A small contrastive audio-text model, trained from scratch: text encoder norm layernorm_no_bias.
Rows from block 8 of the audio encoder of a small contrastive audio-text model, named by matrix and row number. Rows with one number belong to one neuron. Each number is 500 + 50 x the weight over its row's rms, rounded and kept within 0 to 999. All counts start at 0. Numbers have three digits each.
After each neuron's rows are labels from the 100 clips, of 14848, where the neuron reaches its highest value: "responds to" is what is common among them. Only what is clearly more common there than usual is listed. The data: short read English sentences (LibriTTS-R). In brackets: how many of the 100.
# fc1: MLP up (encoder.blocks.8.mlp.fc1.weight, 480x160), inputs 0-79
# fc2: MLP down (encoder.blocks.8.mlp.fc2.weight, 160x480, transposed), outputs 0-79

fc1.54:492455465486478527460424447485505450535443574500461503442469400582499544560432548425464444476428480531525480524543522543505433532522487519476530532547576536592521504566492475546587429587499421515444554525505533520425603483466515522500478440
fc2.54:499576402463552523521574533486477454490601422453506475500532481437471515573469448519579577449567544526455506511522534511556492563570575446567521556473495547428487593509406522507465450506575460435491501532566529422568446480442506488527481481
responds to: the word "yes" (36)

fc1.245:365509509511603483511553512454533523548460547574527386474438499529528558431571448441449557457542509495515421462526428436441515506504542561528411533529394586548505445391517460477433436541560531376487484523497444449501533525455416517474533474
fc2.245:479483537528536501624504499548532440467606515436539564478511441438496570454482440477619527474458502612491465507456448460497442539508509559553456550465568477539445456397492474505571353505480517505540455491396443512547490492506487568504483474
responds to: the word "not" (55)

fc1.123:543530488542510521443472545568514514549483441460399569541509456489558519549609500461527549495512585527510536485497472453462556390464513564578548514495466476534577525613518395516466542536546373582562484486605568468502467440513569491457498509
fc2.123:487487479571547521475530564451512463513523492476481481436561517469614378580528546577485561497500558550446494551579471586504538556503518490572540580449463551484440437564428511473522561595512473485494418490542511545492487488547477507465366463
responds to: the word "she" (42)

fc1.162:486459460599556481394425507601538589523462396468442526498529506502570508555543551453493571486487565521462420533496512477507449423408549472531425520489486592470606472582496464481453537545512440593594466503557560457517549484457532523537433525
fc2.162:508499477513575468430545537429506440583579524398437505514562525461534402577506512582476531448438518482503409474469547537520470554486546561554566511478438513490444541589536495514499501535540513494547445519488547564539599407506457490494417446
responds to: the word "she" (26)

fc1.363:489546501474487523521489496464535551476444453526452536473486439541461542431405529494546497571544490561457613488573496458351478548583444636532448519584500524516446531444545466479406489553521503509533470390448470554496499494523520524503569422
fc2.363:517440515481515515557434476563474571540539560444406515421533486450549477479537396485473540529547596536476520500547504510515441532472496543422423428519484576574424481502457549515576525583562434508525415460462565518446441481558411423469454510
responds to: the word "the" (53)

fc1.159:593521513456483536489465423490515521414504445597447564423502450436485526546509483532550455477539553476477501501406523565526485443511456623616571561450511536540515466535528525538452592447422504548472475496484453462526473519522553517446494450
fc2.159:457379457598569491469521458531456409441428502546523438511468605440550492474506474474473487510548441461464517474467496471590466573488528428455469432549495489489477422537494480501489630512390560484518597563500572573420562538576524539530479474
responds to: the word "to" (35)

fc1.158:528445464521418537608510510481453503407553447480507407543543508543544566605490510494536484502536425514494477446539507503513480515495410496576558534425395456498436604493455516495463487538419459434463543481519552470456497509497429438506509445
fc2.158:503478472500428437539494532403540532488438511550491426491502576521549447596536537641566411518529487447580589501490487517501548509518618404367519374488536446453540499501463461443527489475533427508494544463446510415453541474461548599542541501
responds to: the word "this" (44); the word "was" (44); the word "there" (31)

fc1.371:514469510516497442432591506580420508498416466629409456500546598495561546453435508460509481512468480442527451474509432583537526476456542550537556484597569411494461509458464557479455460532554452390463514547552474518473463540556483486367568491
fc2.371:511570449570446480500576470501447458610554482411474518505508454513526468468481633503532500517561551449504475471518526499543625512455561496499465465481520526522530477479548530494479551462400514498444519574416569532496379525524512488487483493
responds to: the word "no" (40)

fc1.110:463497478452482548535465512588598517493458537480463502559527470429525402568529529511478499484534569529441470548465520483465454514506460487560481509519535539529447464407459493403410530639555534548563537488551509531496498501565452467501562611
fc2.110:495582477465535448624468551483504408532643569481490508481481408563484500460397418496496424442494509491459512486555504501508485448511533475521505412509513493477378482502473561536549425434501483497477531509520430462502475472473538583449506515
responds to: the word "you" (45); the word "he" (31)

fc1.3:477498486544587450480440441570536625516470491497469495553597473496436440550528493557493454566524409466390521521498494515439517469633511503533441672587493456423510540489479534456487474526446433492407504438518534518557471507497465506516455530
fc2.3:392451533499547514510583572400506508489493499503511369444544508509498400506494540535568371456504497502466626493557483452550503590603458482376532602549458462506537521427544436535516512458536492487511592491458503485577485465542559476609535570
responds to: the word "the" (51)

fc1.200:608484569518353549491517544529471602437450512503564493436494417469523563441465466494461429505507577445422497486495509552472537466503511537578509500529558526445430527554495445471462478544479623529476627536565542454484506478537482526451452506
fc2.200:535482481467549526492611446572449414540527487523450451458507588407453505432505504471532467550507579475531632402511412520513499513508595468437435535460434454422474551519417571527530435501432604505566532528504473519500440496469449518430474591
responds to: the word "not" (25)

fc1.199:559482517537577509455517435458439539495565648497485361450520513515468537419412513467416529514463389555547541493544517463494479452520531452506421524532464453481550510506431481535462516481531468455482575536474552587501580490542573404502541506
fc2.199:486439602507502476475548481602456540433579510416474473484378559492586522526553415609494508466472519542571536490501459468440504519499527507528470651573438470552583486540498514516498525499447542510574383465505421456501556425570487455475488523
responds to: the word "she" (58)

fc1.65:500503400450453480508488468462482553483500475522500483484487418551470526512515420503454514540490432447488482513503498433543498507553476440571554539529457553546379512505513572604450530525490482492494431572537568482495526433503572554555567457
fc2.65:471451398430485493479503489442508515535533475474442486560454577633516461520599430557588485457535578431488491532448517596456547573524522497499582534468501542500539443561447462530520453540541480527507446392517506547516393510509559498537562479
responds to: the word "she" (35)

fc1.147:585481472383554538412480512599475447471562425562566450515485527545508503497449510537466438451516561532481607574488527484485448505585471588467540603490585542475401604452583514452529453491528607432444525458568470482457494521394548617460550495
fc2.147:477517433396524511542488457590488458555506443440461495491497496541603450487578522473464512451552580489547500581589546581578508508498582415534481458482591503484490440503455435507515502521520467499367581605586477539421509486456422592486590383
responds to: the word "you" (59)

fc1.212:377442584503518514524494522430454460479400532507505564535507490519504498501537516413452554503545435576414447504518556456438436422519520589445519457496453528515416543434533450492404478438526558513474472615482571576477503509504527546481547499
fc2.212:590475441532533495479483442473620534512550565557580420457532472593505578522432404479431463513539543491374541533541490482510515393478523538504506423524462541596455478499443525503548558409524452518515443589494446492486401442455525513495523474
responds to: the word "he" (30)

fc1.466:560484545533513441512574461425539443474429584480520514472450509498491518468531543400428490410488495493527471476533480413457490534482594546502466454551487543492496440383504501526517488489486539448477505515476605583508506455499485545476587455
fc2.466:533500531427586542515476481601491549480487556523389421479499488473480532567367468562486515497457535531409476555559463556483511523482443534460552552469410552561537554478580485549454626494388405522524502506495521542509514471473540481477486561
responds to: the word "he" (82); the word "was" (32)

fc1.176:619445528521546558475545532442530566420501374460504481517467508520478580525437476474430500472474535509472440497525507477488446550550478404555481473487491430578539495478515474407503502574530463551581507484497475463400453508554456469516519561
fc2.176:492465482461501554549460480542480501533523603443460441430434553441387569481430552466546518540433447493562459567466485496450519409478507470400457511540506461496530445491520523603532524527474560503507563497506416466527455525564496539431528480
responds to: the word "is" (31)

fc1.37:334450481479467592476489525442482478513382435483560429465573494536426612466463507496494525573521481515419510415499492480477472460530580510508580522468561509530445506525541490489464470524459559507505502542532475461540612548546453495501494529
fc2.37:516449408493541584542576488430472465475514463495563435506542402485384388521536479512436398569480570559469470449518459538443451589385512517527538565481411530492532468467419506429549494538544511452505574519519593487477523583546415513569493567
responds to: the word "not" (29)

fc1.269:454576501542520537566406584558436485511474461475488388457491404530459548523448516427507496478538461526367463451464471501445448459506617509395571579516549547438486519500475505471609568487506353454477620429517509486550521453479519579496521424
fc2.269:534484486506552400520506476432552446426497400539522541522459487537516545581439437448558535481626435539441422446530490547471431434488485474462607500590443513493516525541480494549518492512551479487530528579463494451629499505555488493558476463
responds to: the word "it" (63); the word "was" (52)

fc1.181:538512505499406562487429497635466481408469550501528531440514464469494490479471430498506522489585457503415445534446463446499506443554468472517531499484528490498442445494487433501499426608525439502430546545490464461606531531458517487414450554
fc2.181:560426503482519438485583545428551490557537588502522485441449459563471528472535491493506489554556487461517420494437498486497509526505424496483524575423430493473431491530517469478510554474421602497617522484509425428471493568491494563342508557
responds to: the word "not" (35)

fc1.116:570462441484471518573570463586471482457461498441553432518647524562465449546580400499437475412538538580446497519470528523420447537509481497494486464520476454471541504560497442425586411489518426484478534501605464417507454539508416491530486463
fc2.116:437489522436418429510421576479493416433498448541571400510535530498450501550508569486471454488531548502419505538413496476512587573505462379466506447500538450468479432492491538498504552424572414522459505553466487448521502585434430541562550550
responds to: the word "the" (54)

fc1.143:430435595439556542562528584461516448580508458571581441408555413541413537487499429421503464533467517533521472504587464554563488483552570492534529575451498584438490591421475420457558494508523463577502494511479453546533601512477400414414514522
fc2.143:511433448576473504472511545495543366485440465380517498504465583515447485554442426582422415549471505530385529473453420544405504506488532463445553555426551481513476525572430485511504511552501369543463546554446510592507611557453498535494503586
responds to: the word "what" (46)

fc1.239:512506631575439476527544530434523465451543601499541477560578467502436567513558501631501515463422540504459530415431490453450505428567499477590492538487444480474512559443493480553464474455489489370513497498531522485471611509534495501482535623
fc2.239:524474519519526480531512509402589459475596577500422560442499488436516435399497538536634488443537529545505526428591489489579556558555542457564504468564517454477532476517528510461442453592494502412486538458454528394519539508518428433506484607
responds to: the word "we" (25)

fc1.270:465516538430452542450579482517557585477506526360547451516498470533421470546463472459529569543511543560468458477550538525473538466552460458536478436457368519591527601528470507466542481541536483529588438510478578506478478521459562517544472502
fc2.270:481578534465437494450526536427533504484415427377564429640478578494449519532371561615445509537526491490500563577486512490580511469487515484522565435513488489537428562509470448493494580563455439547523505452478456571494510465471481548478500492
responds to: the word "said" (54); the word "he" (41)

fc1.148:487510566424498604499486576478471521528504486455535429531542515534511507521473543520562481500575566520562473532517453516496528497590489526545465506470383521514517562578432513481445505516475558546496504423491499516529568387497495491580518584
fc2.148:585562512486514599566525452433553484385529437525443545483487564490506405450474481567511477507497492551514524550472556561499424464471475487498436445499518421504559419486511485489538521472516458495510469511489558552561482501568521455539382458
responds to: the word "she" (26)

fc1.7:509480612511449450471553480485505476518620508546541496419613513541455536444520486516451536531454455602565483507540537486543429459505485412572492578519516457464450525465375465612469497495535466513494450436504469531444649546486442463365461546
fc2.7:480552569502422415512555527500514455490528483535478475546455456523529530468408550483298484624423438440553453547507500475509573469456522413507549496561435525490510491649507480571421486484504487408479566494479508532544510409471449613494499548
responds to: the word "what" (52); the word "you" (40); the word "do" (27)

fc1.137:553488514476535503500584475439514427535544488505570440448518519531495489490525522467458470457533455542505606564560504498444519521467467445416486613485480532438511525469511426387562576547583595587443519447462481531478540556478561497584551567
fc2.137:538528468482538402494539469534429521519447469559582545543417520490567605459513471507473503424537429554545488543490407591451463558492457498472519569559541500598498468520571556560510470470454506466476489520417420612555527527512525460458508461
responds to: the word "i" (48)

fc1.157:450449508454519446565419475556493496479431524524546454586462537464476501499451523468539561471513500583470630437526586537451492403480440484503536513454517532511468541493478433464423493520480606566481513523573460544398547473578486495515536594
fc2.157:550528533495446440519545492493530513549536576559549420518456421572451525489448397434436490508523552545370502528555495500516496419541529583498525448476450559566387443339407473481495517452539521487578505535446507452466444505504486477524523451
responds to: the word "you" (35)

fc1.402:497420596421572540503525455532496508460489461482497488439474505464510563532408488469505427436597559554523577487482553535447447546484494553493545495534550550432474567442575486483510419481402522491454486554554549427549534502463577501437584510
fc2.402:476396439413533494453509523507540443622494513542479509488522558505457460506527415474466495466494648534473546564538445520548474479500479488535527515541471515524456557499551548404492528475458512472483540590569557494397520472548553548478555438
responds to: the word "you" (61)

fc1.398:503464483495486523580553530474560542567528440500563483545453402501495598432482513508449494611492458618546517439531507507448544557478452466531450489584482469580578535484532507449507458503456516542440490421448473479536437497607420495542483629
fc2.398:451543470582488425532465383496613484505557529544431491475420525498480456454542628573466559497469435509604475544476393446528494598443514567487494536539579480482388466528554560542530427511480484565458525506544481500564494503552488513523428530
responds to: the word "i" (39)

fc1.205:546456471464464505530460563458554446459437482540459508496468487509497431426530513390520561480537512571453512497483544607431524448484537510537440378543516479516509504499501426530462486505564554596538499527584504536511429525506508484465561482
fc2.205:522475442566528480484559491487574432543484557358526436480489416529551507543501445460460575475469558461426440572613581448463490450512551480564408536414527476491555555439452548516432521528416486534546473529507490410466465466443517524614463449
responds to: the word "he" (59); the word "said" (33)

fc1.76:444547515566553355564403510534431536402517577474473485405503462533456555469512473533522543502513536487561426479440528521522568524500553578517533490510463605533481548379594533455522445492490485449489493517501512446619597483470582533508502618
fc2.76:575455573557494504419501502406488589539463569424452542484463561585445500470638450519538471495498549530431483543516540447524564530519510573533485485506472556498425542547526395498458530487506486504523424506468490456405452530473503443473424617
responds to: the word "she" (61)

fc1.81:629390575460508476537496502408535468457454488407551464543461546495545503459522516440566620581559466537452499459421492503382518498445453512522459507538518470552394564415456522444436481518525374556498533472393484522493477587484545575549538379
fc2.81:652546538462476555536482512462482479412512509482497469458540599630472449529567481482478527535404467473526492545414489513470547540491487460399499477425525502486568553485470420491541495581584494498553549579545475491437539494462545498587463572
responds to: the word "you" (51)

fc1.248:488435520610519480502497500526563562531461378494470502516538531488559476474501457468558564426439571603493471482458528462495491487416587438534496475504549486455507554546599454504440554484486460564600431457547568530424515519470518491409481497
fc2.248:553530459534546422457544451498532509498529476474426469485558538552600478634533487516431607476413565601507454480494475498506441515541471478529568468519477577505525514610483485512535484547436515481572457455527505476560566540471492544465428493
responds to: the word "to" (32)

fc1.182:542434409525498544482504543481498532514556416465548422543583507494550441479491476423520514462507495572453449474518568540439456421461614482513494530456500513484447522477585534529488489530492509489604482531487525567531519549424479541429535447
fc2.182:553453459589521550474506486476508542488568550417529436465496488491547472505438571501505568439474557500563533539448516491463411454458541527532470533513436524580504471561434397467463504541449515451439463428532514545547460541484388458470639504
responds to: the word "the" (52); the word "of" (25)

fc1.47:428502510491569513547547552444434477565438462620514415451545492534462507517501488519500512467489560500545480550498495470455445344490561519568552471487556582422475504532447509506542438519446505468433600495535507480435537447491526605460480542
fc2.47:567476464564488591527548508400510434613528560410556486509511530469410460476494488558476416539465515453411471503534459529559559491510576436477600561455496527420508424506463464495536557537453437462614462560496463460544496427618425474497458498
responds to: the word "not" (28)

fc1.242:521467538546435422535437600480444485450398622576609476460485498483505530548574472488552454395616510479406522565508563424464475489532542407476493541508504506589506522509526525546520524546627552609475582497437509545537471559445481406451487538
fc2.242:605539444517500531538510465503504475420512451426552446383461567485505505520516545594476520513551537570484360519505525411515529465510448491483514591482501465479527510520500478513475567450478455450524521554393514554480486595530444498474551539
responds to: the word "was" (36)

fc1.445:453544487335560537513511533501512552493454486551531493539471490518430536563460516458531590428553501608487503491408465481445486413550476508443490533487523414550604506556459512508514518540438446493575540455524605429434535453511485547417495503
fc2.445:414440575503513454501528447579513531534524478448533549513519465416580532478472469520482498441490430563499534469536468526580460562502525479558462612595546539524574504424517490517526533448562541428565454487573507539570467537424499559487559466
responds to: the word "is" (58); the word "it" (46)

fc1.25:556498471617453475470472471458534533550561502556510420573524478531508455520462476538445409505511405555354434528450483488497436521601476556527550549579489508527479468495485524496446468422439485514425511510477486520545459481559533566450472486
fc2.25:387527623517512457498458479505485473502469474540474493392513524550496547473529597581491457498512506482489606529601514603557560510581499468379554536465502482493559463485538472427549543503594621496537587445446531484571470444558580461515452506
responds to: the word "said" (25)

fc1.26:519539505519549616504507427474434553548444591423604419455547416481431533443542488482561454464531504464458431497492478452501565459548483532536536465421544442539449454504488436498502465580446491529482557540518464428478519530462520590479494476
fc2.26:562469440563588479578544544485462499493565450498569420401446528422517487482559478454448531476505625570570446491483549473509559508537537489511564476366496516597465437563533469543471525497473493455507497526394440495542515512503384544512521512
responds to: the word "not" (69)

fc1.42:530492398517493551416452519606526575569462390543414514479520479542593507552467525483598573462518486521450500524551513546444541522486542552566461551495470557450594404564540483576480484533544485500585519498556542413556588455518473501466458550
fc2.42:485505517579501518553535507471497550541529476428480527478549544494624421521471480529488588396471558564498527443505468594537529565460515478489523545514505482422440516550472463461506498520552440470559491534507554512522620474465520422509309473
responds to: the word "he" (27)

fc1.34:477580577504502472459605504512497481395534508521538480544516532503467630393564525563514543432514451499595512458511492526475561492543500544451447585435492584487521542506449460555482516595522462526441508418424427600410481532553522472464500498
fc2.34:466509462556520494492453513479504518550461529500482470541471481431423487421466453426397500502439420499524526524421529374541473430404507549546523489573476573531497468599551521459478513513469558427500387478541532536516500516587444527491449507
responds to: the word "but" (26); text has "what" (25)

fc1.319:602489480529460545558500578486588524453562417498593433531449536450495567555411467502567495498555490565425437514572597459497475532550518508536458485470451477448547465356478524436505505582472431431528507523529487539441474549575378501495542525
fc2.319:528486442505551560570396463451505516433567432446467463446510472461558504504475578543566572513452484516549441560443413413510514544525503413418558462515602449525460457525514589460497531444490523548578510460457444484450481516533510527462489492
responds to: the word "was" (30)