python train.py --model="contrastive audio-text model" --embed_dim=128 --encoder_norm_position="sandwich" --encoder_expert_mlp_ratio=1 --text_encoder_activation="gelu" --text_encoder_num_experts=4 --residual_init="zero_last" --adamw_lr_other_params=0.0016
Rows from block 8 of the audio encoder of a small contrastive audio-text model, named by matrix and row number. Rows with one number belong to one neuron. Each number is 128 + 24 x the weight over its row's rms, rounded and kept within 0 to 255. All counts start at 0.
After each neuron's rows are labels from the 100 clips, of 14848, where the neuron reaches its highest value: "top examples" is what is common among them. Only what is clearly more common there than usual is listed. The data: short read English sentences (LibriTTS-R).
# fc1: MLP up (encoder.blocks.8.mlp.fc1.weight, 480x160), inputs 80-159
# fc2: MLP down (encoder.blocks.8.mlp.fc2.weight, 160x480, transposed), outputs 80-159

fc1.294 [109  98 151 157 116 153  81 164 118 106 120 167 127 120 101 125 132 177 128 138 155 102 120 117 164 118 116 128 146 147 117 129 130 129 131 130 121 161  53 119 114 129 118 168 137 118 103 163 115 136 115 127  93 186 156 144 151 129 135 100  89 160 125 133 128 212 101 124 114 143  97 126 126 129 109 143 125 136 136 137]
fc2.294 [131 142 112 111 167 126 163 150 115  94 110 122 141 145 143 134 148 122 137  81  74 109 114 173 137 162 143  83 133 138 130 125  96 135 124 144 115 131 170 107 110  94 102 124 153 126  78 116 110 136 115 149  77 124 129 132 151 154 128 127 133 149 147  91 130 130 116 111 131  90 135  91 135 122 114 133 148 136 145 113]
top examples: the word "it"

fc1.273 [147 133 142 129 140 108 149 116 113 127 141 132 171 133 133 137 151 140 139 126 148 132 129 133 109 122 174 128 151 169 115 120 113 123 100 107 114 142 131 140  80 135 148 163 128 129 143 117 136  99 145  98 133  93 124 157 163  93 123 160 163 185  87 124 133 151  98  80 120 112 113 113  80 148 133 119  65 122 137 110]
fc2.273 [126 144 130 109 117 134 107 124 164 114 116  85 108 155 110 102 102 136 143 102  76 101 129 166  95 127 112  91 114 120 158 113 134 115 124  94 125 154 162 119 148 160 118 108 152 141 163 168 121  94 174 107 101 103 115 128 139 131  92 131 110 129 175 141 158 162 166 131 136 164 129 110 100 122  98 143 115  97 117 151]
top examples: the word "is"

fc1.32 [116 162  93 128  93 102  99  80 137 129 136 126 134 136 153 100 138 141 143 167 107 110  88 106 123 151 169 138 127 118 139  97  94 115 148 152 130 118 143  93 159 154 118 113 168 122 152 145 121 171 132 105 134 105 133 128 126 170 108 122 111 151 140 128 113 156 143 114  97 113 132 139 137 125 120 108 153 118 138 126]
fc2.32 [154 107 145 132  91 122 138 118 128 137 115 127 147  99 140  82 152 128 117 110 136 125 120 131 138 169 190 137 156 130 123 140 134 140  98  91 180 130 137 147  89 149 110 112 119 141 125 148 150 104 125 120  95 121 135 174 151 137  94 132 110 127 143  81 124  92 100 106  87  96 158 145 159  80 169 137 135 135 148  92]
top examples: the word "it"; the word "was"; the word "is"; the word "a"

fc1.3 [175 137 104 138 155 140 169  81 122  93 146 119 141 132 125  85 111 173 138 110 115  96 134  59 114 134 151 144 110 174 158 111 110 123 109 115 119 148 139 159  97 150 131  81 108 107 138 121 111 155 107 134 155 108 135 132 116 148 136 130 113 132 115 174 125 148 142 141 124 144 101  97 143 134 132 127 116 150 154  89]
fc2.3 [123 149 180 140  96 150 129 140 114 134 122 131 146 126 117 135  97 103 136 183 151 139 156  91 107 119 128 134 127 111 122 108 143  65 110 114 101 142 164 130  95 133 106 100 151 115 115 125  83 114 133 121 116 134 131 141  99 114 184 140 112  98 137 123 141 122 125 129  93 131 131 144 115  95 101 127 132 142 129 156]
top examples: the word "the"

fc1.269 [119  90 141 164 120 131 107 126 141 131 137 118 149 132 104 127 150 140 109 110 151 124 126 127 133 180 151 147 117 121 134 141 143 158 135 141  95 105  76  93 151 122 113 148 165  97 115 121 141 162 128 131 117 140 150 128 115 144 101 135 108 171 115 102 122 161 126 150 144 132 143 139 132 148 124 103 174 146  88 165]
fc2.269 [116  63 187 130 123 143 164 152  89 115  97 141 129 111 123 117 127 113 139 111 142 103 125 158  98 122 118 101 133 106 122 211 129 124 114 117 127 114 170 114 150 121 112 138 116 123 131 115 134 153 137 132 128 132 166 136 151 142 152 125  98 190 153 110 144 134 122  96  95  84 123 115 148 136 152  93 177 101 109 125]
top examples: the word "it"; the word "was"

fc1.204 [130 125 107  84 149 129 113 133 132 110 125 107 132 149 101 131 118 120 151 163 152  95 182 178 123 141 143 121 151 109 125 141  90 128 112 116 142 103 105 163 112 140 144 106 155 124 164 155 126 172 136 137 108 129 122 151 100 131 105 124 167  95 111 111 110 193 137 149 104  77 138 117 124  92 119  83  95 150  79 159]
fc2.204 [126 116 103 153 105 122 163 139 121 184 138 125 130 111 115 150 107 144 164  93  89 123 124 143 100 121 156 144 140 100 124 157  80 168 143 174 134 112 120  81 102  80 111 127 127 133 120 106 124 167 150 155 144 124 136 164 131 131 148 152 112  82 137 174 173 102 118 124 169 128 128 106 171 131  90 133 143 100 118 116]
top examples: the word "it"

fc1.149 [136 154 133 119 108 173 162 100 156  75 153 122 142 150 163 144 132  96 150 117 159 130 147 147 111 115 149  88  92 134 127 128 123 115 118 103 149 122 135 133 156 162 162 146 145  85 148 120 110 179 145  93  93 108 129  74 131 107 136  88 133  95 138 107 107 122 138 159 130 155 149 113 113  96  98 136 136 119 104 133]
fc2.149 [156 128 173 133 116 155 110 131 110 135  99 118  98 133 122 147 122  91 118 113 159 161 149 133 132 122 129 117  99  91 122 105 168 134 137  98  96 124 106 162 118 158 139 142 132 108 133 126 111 154 106 107 152 131 100 108 105 137 100 130 169 138 122 120 117 168 109 105 115  81 147 203 117 117  92  87 148 119 119 111]
top examples: the word "was"

fc1.158 [107 120 181 143 161 110  78 152 112 151 115 141 134 132 140 121 124 131 152 106 127  67 104 152 148 135 160 112 135  98 172 135 135 140  90 149 140 128 120 150 112 127 109 113 143 154 144 170  97 143 112  97  88 115 103 147 145 167 153 147 110 165 193 165 147 164 113 136 115 131 108 170 127  87 146 140  88 111 147 129]
fc2.158 [168 155 128 129 118 140  96 131 164  92 102 114  82 143 135  83 134 140  83 109 148 157 126 152 106 118 128 124 108 135 110 140 141 124  92 127 141 118 176 125 116  72 107 109 134 132 131 123 134 127 129 132 134 122 121 183 140 106 141 117 164 154 133 139 158 106 114 161 162 114 118 148 147 105 129 100 156 134 145 136]
top examples: the word "this"; the word "was"; the word "there"

fc1.130 [126 153 148  95 146 107 135 104 135 131 148 153 153  88 129 111 149 117 174 146  92  77 142 137 128  98 149 118 156 177 115 115 142 103 146 120 125 135 118 118 121 122 103 140 108 142 145  82 125  90 125  81 132 123 115 130 126 149 118 143 159 173  98  85 136 145 131 104 132 144 173  39  91 139 110 137 111 118 153 138]
fc2.130 [117 120 120 109 101 149 172 129 117 136 128 106 141 133 143 137 132 108 173  84 106 102 138 151 123 134 135  94 188 129 143 114 115 152 133 122 149 149 149 117 145 117 144 143 128 121 135 141 154 125 189 131 120 142 135 140 108 130 122 136 115 133 147 151 121  97 131  94 173 137 102 139 105 131 103 146 152  85 122 145]
top examples: the word "is"

fc1.192 [143 139 128  99 136  96 143 123 215 142 102 132 119 119 130 107 157 170 109 120 113  96 171 136  96  94 108 112 128  94 130 142 143  96  85 171 145 101 131 141 124 114  92 123 121 119 114 116 143 141 137 125  91 141 144 137 152 136 139 158 122 100 124 125 119 110 113 123 104 108 154 110 109 116 125 124 152 131 134 161]
fc2.192 [176 127 112 113 105 107 153  99 111 102  74 130 202 116 134 142 140 140 146 134 146 159  81 133 106 138 163  86 115 137 124 126 167 118 137 108 117 124  94 141 113 141 106 152 128 156 117 122 144 117 108 135 115 101  97 118 158 125 130 132 136 137 132 137 146 102 133 102 112 110 134 136 116 119 120 146 102 159 104  80]
top examples: the word "is"

fc1.401 [166 149 135 175 134 128 148 136 142 123 142 158 187 146 142 144 131  93 162 125 125 100 152 122 136 137 138 102 109 145 106 140 120 142 125 143 178 124 140 116 147  96 131 118 101 114 104 103 136  81 196 130 174 136 141  76  73 153 125 125 171 135 115 139  90 120  94 135 136 132 109 147 119  81 141 128 159  95 176 130]
fc2.401 [ 89 114 167 151 116  95 115 143 163 107 144 121 119 127 117 114 119  85 132  96 138 130 140 143 120 105 152 157 161 103 126 140 117 162 152 137 131 128 149  93 167 131 127 154 138 121 107 111 143 130 159 143 153 127 104 117  78 116 153 125 108 139 132 115 129 154 151 105 154 143 133 102 118  98 112 137  81  93 166 134]
top examples: the word "said"

fc1.363 [122 146 113 108 184 115 115 165 117 113  60 112 145  99 111 139 171 134 156 130 137 126 136 134 133 142 142 162 123 129 102 139 123 137 113 120  87 119 110  92 122 155 120 132 127  80 114 119 125 153 150 138 136 157 114 100  92 123 150 108 116 184 100 168 124 142 130 117  71 188 163 142 149 123 116 109 132 110 136 124]
fc2.363 [147 126 139 116 144 131 119  71 114 138  98 148 147 107 103 146 149 109 145 148 116 166 125 149 102  93 107  93 113 123 146 149 167 145 107  79 150 159 122  96 108 145 146 112  98 162 145 119 106 161 127  85 132 176  97 160 139 113 128 150  92 136 125 134 119 113 161 150 139 167 130 135  90 135 119 161 174  87 139 126]
top examples: the word "the"

fc1.372 [136  82 101 121 121 133 101 101 134 116  96 112 141 144 109 117 100 100 133 138 141  99 130 174 137 121 134 144 148 184 140 122 115 131 136  89 118 173  68 107  74 167 173 148 153 127 127 177 166 106 113 118  92 151 103 178 146 125 133 111 136 142 148 108 107 136 115 109 141 112 126 100  87 124 133 148 151 135 136 127]
fc2.372 [110 164  80  93 139  94 147 140 112 105 140 169 119  90 157 176 164 135 131 131 120 142 126 141 159 169  83 137 121  89 139 165  88 115 159 114 136 165 135 132 163 133 131 108 106  85 129 116  98 168 109 152  81  98 162 123 162 126 109 141 174 112 160 106 130 149 116 153 108 110 103  79 155 146 105 130 157 133 117  98]
top examples: the word "it"

fc1.6 [ 77 148 106 107  83 132 130 135 125 145 129 129 132 160 121  76 129 127 135 148 133  75 112 112 189 115 159 123  99 104 106 127 140  87 113 182 118 103 165 119 117 124 105 126 153 184 133 132 119 130  97  88 103 103 145 150 113 146 148 123 128 150 127 108  92 120 126  97 110 112  93 108 143  98 115  63 119 139 196 156]
fc2.6 [147 103 114 121 154 189 165 124 132 130  92  96  91  85  89  78 133 149 143 122  94 116 132 125 144 155 141 108  88 105  65 125 124 170 122 123 142 154 126 125 155 111 135 136 118 121 104 129 155 124  87 108 136 142 113 131  82 135 106 173 117 148 126 134 117 131  97 150 149 102  83 147 145  95 144  99 141  97 175 141]
top examples: the word "is"; the word "it"

fc1.326 [144 119 137 132 152  81 132  90 167 125 132 105 129 132  96 164 127 147 155 143 128  75 108 114  99 101 162 114 120  77 138 114 156 144 147 140 153 133 122 127  80 139 142 133 161 106 149 147 105 136  56 120 112 104 139 141 147 146 132 139 144 157 161  86  88 127 110  99 145  93 144 138 168 132 127 132 158 139 175  97]
fc2.326 [121 162 131 103  82 140 140 114 131  54 142 130 112 131 140 123 105 140 113 169 129 129 155 164 119 108 135 142 112 167 130 100 115 157  83  94 114  85 105 102 129 174 126 145 106  88 105 119 115 154 103 135 111 113 132 120 163 146 138 137 150 121 152 127 136 112 137 124 152  62 127 118 173 139  88 170  92 129 126 128]
top examples: the word "is"

fc1.442 [124 128 144 108 137 155 138  86 139 157 119 142 139 140 143 114 109  92 106 107 123  82 133 104 115 115 108  90 136 149 127 167 111 138 111 133 155 116 116  98 125 134 157 126  85 128 111  98 119 126 178 120  99 114 111 128 120 148 140 133 122 110 153 101 114  97 186  95 127 158  74 161 108 134 147 116 132 137 168 164]
fc2.442 [118 159 138 153 140  96 158 110 113 156 159 142 102 114 121 165 127 121 111 139 118 153  86 140 168 150 139 118 181 109 105 139 120 176 184 120  95 112 126 148 117 127 130 124 131 125 132 128 140 136  98 118 126 142 115 108 132 116 115  82 117 115 145 123 142 145 142 137  95 146 127 145 152 117 125 138 165 116 173 177]
top examples: the word "said"; the word "he"

fc1.17 [116 116 117 113 151 117 132 110 114 138 133 121 142 173 152  94 127 115 120 133 137  95 121 174 130  92 124 131 119 149 129 100  95 107 170 149 135 148 151 149  92 134 133 163 102 127 138 136 147 116 100  92 123 161 142 108 117 128 118 155 155 167  92 111 163 120 156 110 128 133 127 104  72  97 110 143 122 121 149  96]
fc2.17 [112 157 117 125 114 124 131 121  83 141 103  81 105 102 140 155  76 148 121 148 116  86 139 158 118 162  93 157 133  91 130 150 116 119 122 121 152 152 178 160 133 130 140  92 163 112 150 157 120 167 170 126 121 126 160 128 162  97 121 125  72 132 121 114 142 156 135 105 132 166 128  98 107 155 126  92 135 107 117 100]
top examples: the word "was"

fc1.283 [146  79 105 125 133 120  95 111 147 115 125 146 180 132 128 102  85 125 126  81 145 125 149 111 131 161 113  81 170 145 124 117  92 148 154 170 160 148 166 131 146 106 141 109 145 129 146 118 139  82 143 120 138 159 119  93 100 145 122  76 145 130 113 194 111 152 104 139 106 136 155 131 118 163 110 119 109 109 146 103]
fc2.283 [136 128  56 105  99 123 146 136  95 122  94 125 162 102 139 120 120 133 159 143 124 112 131 127 121 142 110 115 181 177 156 104 126 122 135 115 116 134 135 153 141 101 153 150 141 133 147 113 177 138 116 172  85 112 107 140 123 121 128  92 115 132 100 135 155 152  84 101 166 122 111 170 143 120 121 157 136 126 116 166]
top examples: the word "said"